From a checkpoint of a small audio captioner.
Data: 39062 training examples, 40.3 epochs.
Rows from block 2 of the audio encoder, named by matrix and row number. Rows with one number belong to one neuron. Each number is 128 + 32 x the weight over its row's rms, rounded and kept within 0 to 255. All counts start at 0. Numbers have three digits each. After the name is the row's rms in percent of the matrix's.
# gate: MLP gate (encoder.blocks.2.mlp.gate.weight, 256x128), inputs 0-42
# fc1: MLP up (encoder.blocks.2.mlp.fc1.weight, 256x128), inputs 0-42
# fc2: MLP down (encoder.blocks.2.mlp.fc2.weight, 128x256, transposed), outputs 0-42
gate.104 077:096125061134179106119105093126129155139085083104156133107089104107153163150162147132173099157144145105179144103175155105132097156
fc1.104 083:103098133111101141106103117139154189123071140131138134118119138138250180099153129156086124106166086175068125130121125138140151130
fc2.104 077:129143129131100174172121198098117103152157164085109076158142067149075069180158115145088104119128071105147116124113121126080069149
gate.105 130:169138110130156141108146133120160101134114119141124122157047071154202142160173114185148119166122159118201110061157183088097139089
fc1.105 125:092127154093125158165095181125131151132121135134134134134176187167114101123115119091112165113123123168121137132079120106112091134
fc2.105 122:083136136122099120121082082130170141101101170109124093117193143136126179110136103162093129142136166155087119132163148114144164171
gate.106 088:108162157128127114088085130135148124137147165140132163136087105067170153139083144088120079113119146109057149133161194161160097161
fc1.106 092:101104099177070094105121115149145118134104094094115174124109147123143106096123172150158115156144113148124111103106159227155154171
fc2.106 088:125141119111086143142076149123113170109149138191139125103086107134125136175126111129135117132153078082086131140080147094146084149
gate.107 099:139131119094130096169101107179109120132119141113104116122194115092194170124132172118163129148092081077155153100118115140101094104
fc1.107 100:175093173153110102149093132144118134082078138045147121129157122095159160134109152126132139116076095100211086117154122147090149127
fc2.107 110:149137148138192128150153127135110141112135141131107150161126135169147082142146124100097141191126162135138116123170161142130110136
gate.108 147:104109171089161182107122113146153086163094121120096063165116089118112166111110131127119185098152087129133146198171115118172091164
fc1.108 147:138114223116133068152117112150123139153114079138113142127151160175126108161136161138153156154144140169164195108150103127136154103
fc2.108 141:088125070177075097130125126135135121090135113101117156092101101069175152106122077086154117133118130162133179078084141144113111112
gate.109 131:124119182150094108115143105168131115131165183150060094128169145107139158144124084099113111136173082103069121188122108139154156140
fc1.109 128:208141151103089084142061138155059153114129079188141134116093081126117156123075078109089124115118085170175070143116102176126129102
fc2.109 130:143126124131131157083165148128158096082165090112163149108112091138110083113124146087177136155180092151134112100049069132152124111
gate.110 114:083127175193142109151117119173146116137171100142155191193063094160084126116095107114161108086098096128107104184124130120138117099
fc1.110 114:086110157172175097157095124144129138159124111155150124154100110136105171084117095069171083083107111105090126186138152128126104102
fc2.110 124:099110146088128170097146153108144125129117125106095116104178138121144212140180105107153036124100048141154127152119143103133148106
gate.111 120:120139175108116139188178134133105118121168132136130083142133158133151108084159145141090187140133157108176103143138188168128107090
fc1.111 115:145157096093100140172165158155169141128131110180101101106089153073125179105141141113091130152159120134134062077140140070174147073
fc2.111 117:156133112114149130093134095142137134114151095125112121113107090160159120192156135147171112186143178093128145053136093196118145111
gate.112 105:142140159115106156124112125195133127164121160173115117094143183064159156125174126108149067109138149161115071097110157087128101105
fc1.112 108:142120132163136137069208133168129091135140113172020102181154114084108117163151127161078108152152119138112148110150145075138125167
fc2.112 103:093140103094115138204101148128113172175196125123129153160075131100171187126109109135088099151128165102098113124163149163119102116
gate.113 117:102149172167094129113099113111152201130151117162171105117152084137095109071103107155105135091133141122085110117141096115151134078
fc1.113 117:216158151102127146131078137131161131026133062073125099127153095178130159127143142156140104129142152105146120104121078110118089072
fc2.113 128:095148180135125169179108144125121111146080144130190136123073140122141166173090131118139165183065135152152145147128171103099167148
gate.114 040:143182120128097102108101101137072161152107128125178178142155107135125178105179143172115095096113086094158141073140123100158113124
fc1.114 035:128148148150118157074141134124087133115178117136101087080160095140195157103132115155134159080122088164119107082142111098070136157
fc2.114 038:108167109192152213117120101102105100205099133212129109049164135136180132166128109109115145091140102132144075089220139119128093126
gate.115 121:132143133130179133197092101086110122094164089128159124148167146178109090108123140170104083105147108187139147133077092079148138129
fc1.115 118:139144158142111090198133152121105130116095096093067047161113094147144118120126100153074112146162169155065132104129142155114153163
fc2.115 124:164145099135103157128141145141107112122114159126117119100128201135089083127073161128108109094136135158116199095106129114130056094
gate.116 094:141131097149099123169129142085144133142115129146134132114086164122155063096061152092187186162121109130142162163110188099125098106
fc1.116 088:141111093134115168142102121126047088112167143164129152176208175158082087127170107147140150143165157166174095136161133096122087098
fc2.116 095:125153179080151082105088148105134127104111074088222108116174163078168087162126099075158075134114127085112124078119107130141101146
gate.117 131:138143107172186170128090124148119128137168115123145054088122152082125165081165139150105121150135106150097165092177126128163070107
fc1.117 134:159134085143173164093063125154104098122146131139120071091141123146132199125120164189096127126140120106120123119176154098181085113
fc2.117 133:128116063150128095179133141158149149099149139147077167181125173145089096108144097143082134094123095154094134140118146089108140076
gate.118 126:170141207126124142140129100070112203138142127130100152115143165139107131124090145162104164105123140187134112127143090119119141122
fc1.118 136:089166107134110083176124138084109092122169125167059110152178085184166085111108096103110135060168125184112172198147130128120108170
fc2.118 128:065141164187178071151097096183153142167131129137126176133132090113075149130112209141141160122142126047119096157124124102116133132
gate.119 102:129138147180089155076117149135076114080137105079145131069096133071072138128131092181113199147109101178178118134164081121150170120
fc1.119 096:122166174140096115194130085122129174171157206146138189157176179139170112163087144102137082103130114134086130107117108153099056119
fc2.119 089:081137180125122080149108087156097087175124163110152129110154103131120149078139142145213130068134127095115134110164156143160103036
gate.120 125:143158188145142134156145121164105115150172129107082125165132148110085081094175105138123101172146138133148128050123117099122192102
fc1.120 111:121076053127099140147099149092158144137101149202145110159136119136140156132153179071117105113186124094192134125207078138148174093
fc2.120 120:087134112135128109111118100140138140142081122108095136163129099170048178162118042094144102124129122166106107203141095132130110156
gate.121 057:111208155112142126196116168090120145075135137094110110106219149077101174144096123078117153121192182145118159125168098160168129137
fc1.121 075:115120125150147139193155089157096082170161077096210108178100096170106111110143084181152097093102169115134128123076115110135080114
fc2.121 070:181168125129143098171100180113124116134118141162089113109193118183118091117129156154095128152139137117122082172182119135107104115
gate.122 111:089108161133106147126185137065085197109180105150129104092097134092148160178100127111136113149165086129156121137145165144166158174
fc1.122 100:093063148135083090173181125139189089087140133162086126143108086089154144115153228135153154158148129098132139093125114149125131129
fc2.122 108:106193152155174157202116160147051109142095112120103150150116206149088095125098131095133102140072106126163121119135116154131085058
gate.123 018:150131160155104106148092125113098084150089186102182153085113165147161136113140168125144141109106115102120165140125146153165095146
fc1.123 017:118164088105104135105136081115163149144118152173163117108049100157118123159085181087093112070113125122152219159134138109160081158
fc2.123 018:119139132156124129130194106094133160089171080103097151145151060122124082148097117167174114180160132141169131184124154124131204117
gate.124 010:146110164051089128196148076154142096148159113167106154105079055115141150183111133090151162137112152151138147127128147153146145141
fc1.124 011:112093153113173112130149119140159157151123101130140107092125102095156165157127166108165133144177180201170183141087165170172140153
fc2.124 011:104107133131097089119144156130098102129065150156144156045135146106098131118159104151098146129136111181154151144117149152120135162
gate.125 099:163161156174103169081117075092102152098134166110149144130064186108088154157106116147140145134117137088112166124125059153133123119
fc1.125 107:162110138166139093116051061075153115134106086112112137138055174152088175178143129101172103158150108114088157102168161066124124124
fc2.125 110:192138162171109127150154163173112200150091190146118131162065149075094139090107105156112085130163144159130118155075123142144124099
gate.126 056:088136127138129128126073178130090121118087141127145144127136071086160187187076067103119089115139132134160113188094136137161112147
fc1.126 057:111149121093143112098077128094100113130149122177144123057181092106113144177106113137109126136107118152117122161147113085107140116
fc2.126 051:150097104114100089090105179124151154134133115111139135124151137082128114118106178172185122120016125126097160123125164114106196076
gate.127 126:106119134141158136072165152129150110123129087116152070154131130177111112153173124155127123168086103131196119119088082150155085092
fc1.127 135:152124099142123169147098142149128160125133158143099133169154089127192161149112153105079137098162170128114128110080111062138151114
fc2.127 120:203121166101172139131131137138124110119165112127110107088142118122098142087153118150155105130128131118099153121146159099111149212
gate.128 090:059142174159211129129133165150103106142159120146102149098137084181101087055093111150101161125103158099124101127138119129131087095
fc1.128 094:133179092113033145146096128141132154086105127092118086144084170081105146198157134136116107129150152114157136112114131110128083175
fc2.128 097:167131111115101169193164053115123145098152084127209139106096145128157135135100120081062146141157103188139100100127134180105103151
gate.129 074:083212115155162100094127149136151152136172165112142138185149138096062148102152137145154166115044170133147086146157078134031111100
fc1.129 069:111132132135200046133148121087122146140141140150135091159111138077122093151130111099142111166119165118123137138153098167061153132
fc2.129 069:126115164156099132095114126119143183120107118094112122139161172151131080125099124118150191171140106135146171144160140115120146079
gate.130 121:154141154131170084171167098166121170093091128201165157142138126086131129145090117135158114086183092156188122155202149103185157142
fc1.130 113:169136099120097082125079146116112136083122127141138160150091109083163121176195165147134154126164178168131130110183146068061162127
fc2.130 120:156155110144126144126121113099154122130122137061128138070115181174095132109169115135145096162093105129128114075075140146140152080
gate.131 093:138131165123130150071142124153131162153167118132117159083150177134131149118154161109072152131139160115075129193130098080133107100
fc1.131 083:141071101109145103141090164159116121095147093126132142089126081115175110099178175068206128209146069088121140165144060142109132112
fc2.131 081:183130147128158123124112121129068047073144120116075120105115146121098127145109116103120107127148159144176126044145158085159134173
gate.132 016:147130114111066140111092135132166104046134192149190154122184152096114210147117125146129082164116105156204143127147084072150154150
fc1.132 019:124179165176131113160194143092064147145124149133088115124077075112089138136106134150147134076180078126112099211092116194149148156
fc2.132 019:108149098098105165078137183144131150156123162151141104130106118192155130147118105133119152073168167148116121107094132144170133116
gate.133 098:106200088119134163160116108125145163112105114124091112188116126081192118174105080122083168061167099120165157084126145158136186135
fc1.133 107:153065145138121097110154166129185050189144123104194181072172129207064147083115173122127105165054123117146130090121111130133039150
fc2.133 108:141122134102132186176159123147139144091151090188105106168118076131151175089142142143176156114091147185096134121156142110114131060
gate.134 107:119110167136121134043121180132128132131063166135187116082110114149090180197111128141053187069075152135098153067139142078091108130
fc1.134 087:118114123142100162171172058137174133105188127149120133157087139139147141125102099110152105174191115084143163093122090127032134108
fc2.134 103:163128145093079102134092151143141128160141122140189072121087140124121110108192154143117204141100105108136179145173100069087175224
gate.135 122:114105223112156127101083104134118161155207167059090145135062170161137110186082167102130129112127117108134159120132130165127137118
fc1.135 107:113147155128094161155120122069150054158102123182122114165129165133189081099180075176162164142068119121114153129143150174119116119
fc2.135 110:103110055018127112137112182137124164123130083104156141125127133119103176139127191101097114155163103114120072131131147110118126196
gate.136 110:112100098094104161112103162131152104168154148090167146095063134109119196151106157126132181159122153098143194080188130137174089170
fc1.136 115:114126134151143076131105110115118158124115118093102107140165175148098131115126157042141151125088161139117106108159154151102163118
fc2.136 120:138131150079082118114083108191131100088146171197162167141090146113108216158123194105122151096117124134081177148141150082157128099
gate.137 084:092108171152205072179098069139109109154121139103125121108152118153155174097114099134161149122138128116118191113061139189129118129
fc1.137 091:092176067122126198100129177142101138148158081129125149129109163106107101176123125088130110091126157124146115141138126109139147147
fc2.137 094:111116091105143101163151115144158159132154140104152106137160136083152116086074151147054107125142189173138168102161090140107161161
gate.138 122:106117148102191159119157148136117105117108150161134150165074161094123115120195104126095107178131148121152059132128103157127082103
fc1.138 129:152118122196062129121130073131128117118108104150098107127177124105165168113050154160154132087118138140138181130101180106124164120
fc2.138 122:093069180114125140082118143139109162100088137052111072144115102153117136114133189113173170123209119143090172153186159107123133108
gate.139 098:110161142156118106111045109164179165143062169111098152150144136111092097097181140105126138107151124135135202130081174128132095124
fc1.139 095:100131141162089100122125146188061192143098175145138141160165175120074106098119125090125120057124106129194125142086196104076109098
fc2.139 093:134167110138136114181106092165098084084129102125128156159131094085179116131169125120109117077121113131128148178105095153107104126
gate.140 125:148178185156102185097138135115149143145142129103143143135119126103103127078133151077144178162098162134099173094094116132141074085
fc1.140 121:122110102159154065157142119133144110102133125161134095088146120065091133153155091147134054113169120156135105111182155171208164204
fc2.140 136:047144152100092154103154121174112122137178107159149130128128129155134113140145187095108143083141130123099158120092143085097136086
gate.141 089:172156089151123143166166151149153138114177110087128135162167133079135168113127147212146118110082133084100148114169135050134119111
fc1.141 096:138164155108111127124071153101110112169083153132074112163126137161129100150126203068110154131125104173107125077133116112132145095
fc2.141 095:139140116118086151111138147128106126146128115162142102137107139117094125151108108161153135132107130036094095138122165093171087134
gate.142 098:087169127193104154086130154122142071123082184124089093146168113132141115110145154138119098108107093144057139185154083103197143146
fc1.142 096:174130092081133131136126127127076181144124114140150164135154156103183125101150154127104123077112150110193124101091179147158144134
fc2.142 089:109148153142164130086125117126107077130117208119135122155098094126095166144127139176145168147095165159089190115174133090159118110
gate.143 072:125179120158133098159068122153163117153131182094126116171193066126157093121132111104088083112160120144106158161144095082119097172
fc1.143 072:124115096126099116182172069123137140174141160055088113128065053139135149187079091120110166132160047108171128168154103102151106079
fc2.143 063:095173145134117155067100200133129186096129134130141145175181198125127175133175103122172142112170137116139101159108140168110123119
gate.144 135:089146137144097125168108121106124202139142129154149094159124094113125142153104191114101128166066083097114185136094148160192099138
fc1.144 136:157121103118111162151147161045104129136082118170157088131092133101099133122187150114069129160106155117089153112141133177118140146
fc2.144 130:129130110174139148122192146163187151110114137141111164091080148111117121102133151159073130148082107083129130148074116166144160120
gate.145 098:120164121099088157113130098127140133124145137112135205110144156178164146171168079161126116084077089114146160162150150092126121072
fc1.145 091:140151154153121106149101125164068155132108132097152169178149171137174111124154109145133122122145120048120084125138151128101165113
fc2.145 088:091166094071131161124111175172097125132126089082156162124149085101137173103131136115148115046117113104086118164123107113094131097
gate.146 093:085089164097152138129127136138120129089124168181077155119147152121155150073076176111123172132193118167162114128083144120095144108
fc1.146 086:092110123190138096162158107144082148180127151141114132142161161064054157133149135101175117115091116100139059121107134134150100173
fc2.146 089:166110137104194119114137089081065144137119185167133112235142130150176086121151139153102081179119081123169175122155135112138115101