Weights of a small audio captioner.
Model: 2.98M parameters, log mel input, encoder arch vit, encoder activation geglu, encoder patch size [8, 8], decoder norm layernorm.
Training: muon at rate 0.018, 8200 steps, batches of 192.
Data: trained on synthesized solo parts of chorales (CocoChorales), 39062 training examples, 40.3 epochs.
Rows from block 4 of the audio encoder of a small audio captioner, named by matrix and row number. Rows with one number belong to one neuron. Each number is 128 + 32 x the weight over its row's rms, rounded and kept within 0 to 255. All counts start at 0.
Before each neuron's rows are labels from the 100 clips, of 14976, where the neuron reaches its largest size: "band" is the frequency band that holds the peak; "responds to" is what is common among them. Only what is clearly more common there than usual is listed. The data: synthesized solo parts of chorales (CocoChorales). In brackets: how many of the 100, against the usual share in percent.
# gate: MLP gate (encoder.blocks.4.mlp.gate.weight, 256x128), inputs 0-127
# fc1: MLP up (encoder.blocks.4.mlp.fc1.weight, 256x128), inputs 0-127
# fc2: MLP down (encoder.blocks.4.mlp.fc2.weight, 128x256, transposed), outputs 0-127

band: 2000 to 4000 Hz (76 vs 25)
responds to: note D4 (57 vs 12.5); cello (53 vs 9.9); note A#3 (46 vs 10.7); note C4 (40 vs 10.8)
gate.146 [130 119 143 128  64 155 106 160 120 137 158 135  75 160 171  82 178 123 198 114 176 132  59 135 116 166 140 107 136 158 154 127  65 158 104 112 131 132 113  85 199  99 160 211  96  88 112  94  92 115 177 149 188 120  99 133  78 145 158 151 107 108 136 156 111 124 178 145 134 122 116 190 130 149 131 137 140 159 111 151 160 169 149  95 174 111 108 147  96 131  67 164 134 121 162 156 120 208  86 124 119 125 120  82 159 102 135 120  88 129  74  91  87 117 108 132 120 133 104 117  91  93 112 163  58 161 115 106]
fc1.146 [123 149 139 135 128 109 116 165 164 144 123 164 111 111 158 129 157 117 141  35 162 135  32 109  91 121 152 100  70 114 160 117  78 126 121  82 141 155 178  98 194 117 150 205 127  93 121 119  86 159 159 137 190 132 135 138  83  75 177 130 120 144 142 113 155 163 123 150 125 113 151 186  88 152 129 122 154 169 103 128 120 109 151  89 126 120 113 160 109 103 110 173 164 104 192 104  83 163 129 158  95 163 113  73 150  76 165  88 107  94 127 113  95 117  92 117 125 164  73 179  70 144 103 126 133 159 149 102]
fc2.146 [ 92  78  70 147 186 106 177 163 115  99  88 104  76 154 103 133 112 107 131 159 121 151 139 165  81 111  69 129 114 114  88  89  83 142 124 109 135 109 128  70 131 136 144 104 176 152 171 129 137 129 140  81 171 112 192 163 236 160 153 138 144 198 139 102 150 127 108 161 142 139 106 170  86 140  97  72 103 157 155 121  73 130 151 112 143 122  63 113 145 158 106  88 166 101 165 166 120 175 122 138 115 123 144 125 111 139 135 182 111 135  99 111 155 197 126 142  77 141 125 187  88 138  83 133 142  95 127 139]

band: 2000 to 4000 Hz (62 vs 25); 1000 to 2000 Hz (38 vs 12.5)
responds to: note A#4 (63 vs 10.5); note C5 (51 vs 10.3); note D5 (40 vs 8.2); flute (27 vs 8.6)
gate.113 [112 131 118 104 192 152 151 132 162  98 147 136 163  60 189 132 137 105 148 110 137 113 129 133 156 132 112 121 136  94  90 137 160 108 150 157  96 137 137 143 192 113 125  60 112 158 168 146 137 189  85 131  85 157 118 157 144 146  67 150  93  85 125 172 104 137 120 120 144 136 171 102  67 169  60 140  58 122 162 159 128 106 151 117  46 136 133 170 117 123 174 127 170 171 142  96 168 102 135 105 110 143 107 152 110 140 117 113 184 164 120 114 129  81 132  66  11  84 138 133 142 148 143 163 122 128 151 130]
fc1.113 [ 90 173 118 122 136 145 144 207 109 176  91 156 149 105 134 125 142  86  68  94 130 116  92  68 164 125  98 110 127 132 115 157  85 151 104 116 161 175  80 131 118 179 178 149 135 115 148 152 188 147 135  60 116  89 163  88 139 118 131  96 153 170 121 113 134 110 100 130 115 122 123 114 106 128 153 144 145 130 177  90 174 140 121 160 178 184 153 163 157 120  51 145 101 104 152 137 106  75 113 133 161  83  90  93 162 172 118 120 112  98 120  98 192 178 124 185 102  83 106  98 132 106 122 117 146 148  28 121]
fc2.113 [160 135  47 106 118 108 112 127 100 176  88 148 133 139 129 127 134 120 115  92 127 139 118 170 149 150 150 164 161  91 124 130 165  86 168 126 176 113  89  98 146 149 130 115  56 155  82 156 146 173  92  94 126  87 171  73 152  91 158 161 123 118 166 101 141 118 162 120  35 121 158 156  98 165  77 136 138 115 128 182 128  76 129 121 108 133 124 137 148  93 118 164 179 115 129 155 138 101 115 112 156 192 115  90 139  95 115  93 101 164  48 172 135 135  85 167  82 128 232 152 112 138 131 110 166 123 167 137]

band: 2000 to 4000 Hz (88 vs 25)
responds to: clarinet (27 vs 9)
gate.36 [ 98 129 128 134 209  50 154 145 136 168 192 133 169  81 110 115  95 126 102 114  91 114 137 184  95 119  96 110 152 123 144 172 166 121 140 146 117 186  73 102  70 101 101  68 113 146 135  75 141  86 145 128 138  95 139 129 153 150 133 171 104 144 145 161 120 132 152 171 170 135 131 182  98 159 143 109 136 115  87 123  95 112 126  87 159 149 134 131 207 194 178 113  96  99 126 118 150 126 133 113  92  47 130 119 125 138 133 149 122  96 101 108 189  81 131 155 115  87  37 171 117 110 137 160 143 107  99 119]
fc1.36 [172 161  95 116 118 145 117 139  61 100 155 198 129 145 114  96  75 133 132 124 179 141 117 118  96 154 142 121 122 111  89 142 115 177  89 149 157 136  88 105 103 158 116 162  71 161 125  83 105 171  69  96 127 144  71 101 113 126 126 106 108 112 134 128 169 144 119  88 163 140 133 127 148 179 101 105 155 159 154 113  93 111 164 157 143 109  95 102 124 170 173  97 176 130 114 126 178 131  66 159 177 139  62 169 113 119 180 153 125 102 157 103  96 116 228  93 160  85 146  92  86 105 159 117 146 111 192 182]
fc2.36 [172 117 129 137  86 119 118 164 105 153 151 135 151 141  89 164 100 160  94 187 132 191 137 140  95 123 135 164 151 159 125 116 146  91 128 100 162 153  50  96 140 165 117 151 105 156 164 104 129 172 102 120 142 116 107 112  53 185 123 123 117  50  99 168 188 140 107  46 116 187  93 129 151 150 142  72 140 121 177 117 118 147 163 162  96  88  79 149 137 154  85 123 169  97 102 130 148 183 141 142 153 123 125 102 110  92 166  97 105 132 149 128 134 117 196 116 120  64 154  76 109 143  71  86 168 111 150 132]

band: 250 to 500 Hz (65 vs 12.5); 500 to 1000 Hz (35 vs 12.5)
responds to: note E3 (67 vs 2.8); tuba (60 vs 8.6); note A#3 (48 vs 10.7); note B3 (38 vs 9.4)
gate.104 [148 118 148 179 148 132 157 163 103 150 130 123  83 110 145 115 127 102 158 132  96  83  90 145 183 123 153 138 100 160 173 135  91 120 147 125  63  98 129  85  97  86 139  62 163 104  85  84  92 121 168 135 161 106 224 178 133 128 100  85 120 125 165 127 106 130 154  96  98 120  57  95 171 117 142 145 134 184  78 120 164 160  93 135  79 168 160 113 104 165 172 151 148 156 152 171 115 137  91 173  73 173 172  92  93  86 158  90  78 173 121  91  86 119 109 131 105  85 154 134 137 138 159 136 129 140 146 152]
fc1.104 [176 106 132  67 105 136 152 165 132  84 119 159 134 146  99 232 112 142 124 111 171 128 156 127 125 139 108 106 165 111 141 112 139 106 152 131 183  52 105  87 135 120 127 142 142 182 105 224 127 125 122 140  86 132  99 100 113 117  95 152 124 157  77 138  94 106 104 133 163  90 156  97 167  64 132 169 102 142 188 146  77 148 103 114 152  97 115 126 102 127 123 104 107 101  90 181  89 137 169 116 194  78 134 162 166 145 131 123 203 113 155  99 162 155 114 122 128 154 160 140 141  89 101 157 147 139  98  52]
fc2.104 [143 127 138 119  70 111  83  83 178 114 133 124  64 132 125 151  87 136 115 161 185 208 111 148  91 185 175 156 147 120 156 104 162 161 135  99 189 124 145 103 183 103 134  94  89 161 105 102  92 134 110 117 127 178 168 105 107 164 101 163 125 138 120  82 112  83 144 134 143  97 130 131 134  76 148 135 140 149 121 109 128  97 127 190  87 122 157 128 151 168 167  51 136 140 111  88  61 101 112 102 189 143 162 155 121 112  74 155 100 102  86 139 100 130 100 162 156 158 176 154 116 181 176 131  81 163  99  95]

band: 250 to 500 Hz (35 vs 12.5); 500 to 1000 Hz (31 vs 12.5)
responds to: note C4 (29 vs 10.8); note D#4 (29 vs 11.3); note A#3 (27 vs 10.7)
gate.192 [173 120 127  96 163 159 131 114  78  88 104 126 122 157 163 170 114 167 114 164  57 134 118 201 100 153 147 124 167 183 151  68 132 156  96 121  65 116  60  87 177  97 151 113 127 109  43  58 120 145 118 157 108 173 113 165 129 166  88 162 137 146 121 147 140  93 139 111 135 179 126 100  83 104 186  78 122 123 101 123  93 119 107 163 159 189 154 116 124 131 103 132 124 133 163 140 119 129 174 166 160  80 118 115 135 136  75 167  81 121 151 184 144 145 150  97 126 151 142  63 158 111  97 138 134 148 100 104]
fc1.192 [176 141 160 137 179 120 113 136  95  83 107  90  87 105 149 180 113 134  96 100  81 198 101  89 150 167 112 160 140 157 195  45 146 151 145 130 123  75  94  38 111 113 129 122  76 149  84  95 128 130 126 134 135 171 154 132 165 163 119 158 183 171  98  99 117 128 131  93  96 138 189 124 113  94 202 109 158 144 162  95 135 157  73 174 160 133 107 137 114 141  85 118 119 168 163 111 114  99 146 119 136 113 179 114 116 129 109 180 114  85 110 165 143  86 102 163 109 124 151  90 160 123 120 136 102 176 124  75]
fc2.192 [151 142  88 128 121 141 135 189 166 120 142 135 141 115 152  74 134 167  97 153 154 122 157 139 107 107 189 114 131 116 132  95 173  98  56 125  97 151 127 172 129 114 148 160 136 140 180 130  81 145 119 150 245 108 206 136 156 157 110 102  72 123 169 125 116 161 125 147 123 140 131 179 103 163 184 116  77  97  91 148 128 171 130 122 125 120 133 123 112 125 110  54 117 120  87 160  89  82 109 102 160 128 173 105 102 115 128 146 136 127 167 105 120 131  85 117 146 133 109  81  54 118 188  47 115 136 123  76]

band: 250 to 500 Hz (88 vs 12.5)
responds to: note D#5 (70 vs 8.7); trumpet (46 vs 8.1); note D5 (36 vs 8.2); note C#5 (31 vs 9.9)
gate.58 [ 55 126 131 164 115 138 185 132  82 180 109 142 110 137 122 107 125 160  98 151  65 141 128 136  96 180 147 133 101 157  88 143 126 163 157  82 106 137 172 164 171 156 167 122  81 128 100  81 108 155 109 176 148 128 155 112 105 117  87 118 117 133 126 117 182 148 122 151 105 114 173 116 164  85 140  66 119 140 101 147 122 119 140 160 144 108 150 119 110 146  27 104  93 105 168  72 152 169 135  80 154  82  80 169 147 149 136  95 138 126  91 171 123 170  97 134 110 142 186 161 188 174 151  38 110 127 141 147]
fc1.58 [169  97 168 114 115 153  87 185 112  77 146 137 138 155 123 154 119  87 186 138 131 130 156 112 114  89 124 128 107 121 205 153 120 107 121 110 129  90 144 101  82 104 131 106 160 129 115 147 191 118 128 131 119 138 113 152 140 117 118  84 141 140 101 114  78 128 116  94 164 121 101 143 105 168 157 127 143 160 191 132 149  78 127 120 149 128 151 164 147  91 156 121 176 166 141 196 108  49  68 234  89 169 143  85 117 147 132 163 118 138 133 117 143  74 150  96 131 151 115  77  99  70  90 192 118 118 131  45]
fc2.58 [105  69 139 174 105 128  74 128  77 175 154 134  89  66 110 143 113 189 128 140  93  86 150 138  72 115 153 162 137 135  88 167  80 150 138 173 139 107 193  69 148 138 129 134 147 136 159 122 125 205 126 151 116  93 165 105 165  86 108  92  61 124 138 151 154 156 189  62 155 157 105 158 149 103 108 107  69 159  92 104  70 147  91 120 143 141 145 140 124 137 144 108 155 157  89 137 131 139 107 141 161 106 183 170 124 119  64 119  83 107 103 112 128 112  91 150 121 154 143 138 147 162 160 137 100 110 153 206]

band: 2000 to 4000 Hz (98 vs 25)
responds to: note A#4 (68 vs 10.5); horn (31 vs 6.9); note F#4 (26 vs 8.7)
gate.200 [125  61 122 134 208  90 134 155 136 142  84 156 126 125 136 111 105  88 118 203 108 117 108 163 101 181 142 137 160 150 124 114 206  84 112  91 128 170 133 140 150 172 144 121 133 180 145 113 147 156 100 148  40 137  75  82 150  83 113 147 103 150  87  95 147 185 107  93 130 109 134  82 114  52 150  91 127 151 175 145 131 152 157 130 100 111 135 129  77  89 157 132 121 101  65 185 158 168 165 136 167 125 101 135 131 189 133 158 105 131 151 121 100 134  74  79 121 146 120 174 131 166 115  91 134 137 164 119]
fc1.200 [132  47 111 134 238 144 134  66 144 154 126 172 143 103  99 135 124 147 133 170 111 140 109 146 174 162 150 117 111 103  81 113 148  58 112 143  96 187 167 131 186 156 162 131  95 145 148 163 166 152  97 156  29 135  78 103 157 172 130 145 116 124 125 109 117 130  82 126 115 119 180  77 137  92 123 101 128 112 127 129 147 132 180 157 129 121 108 123  87  78 131 124 120 111  88 118 149 131 165 141 193  96 125 104 135 150 122 149  92 144 159 101  83 108  87 108  77 116 147 204 131 152  71 106 142 156 137 152]
fc2.200 [150 117  78 157 132 103 147 107 114 143 127 127 150 170 136  98 100 129  69 136 152 133 116 112 143 140  67 140 134 139 137 188  69  97 166 137  78 165 137 166 100 121  90 176 169 122 136 102 142 124 100 170 129 202 173 113 110 180 147 165 123  85  81 114 114  98 132 193  83 110 153 177 128 134 169 108 139 101 123  84  75 107 128 164 158 128 158 134 157 176 139 171 132 148 166  89  92  95 160  80 126 110 117  77 164 168 124 140 218 122  88  72 155  97 101 117 113 116 116  62 133  96  90 123 111 100 190 146]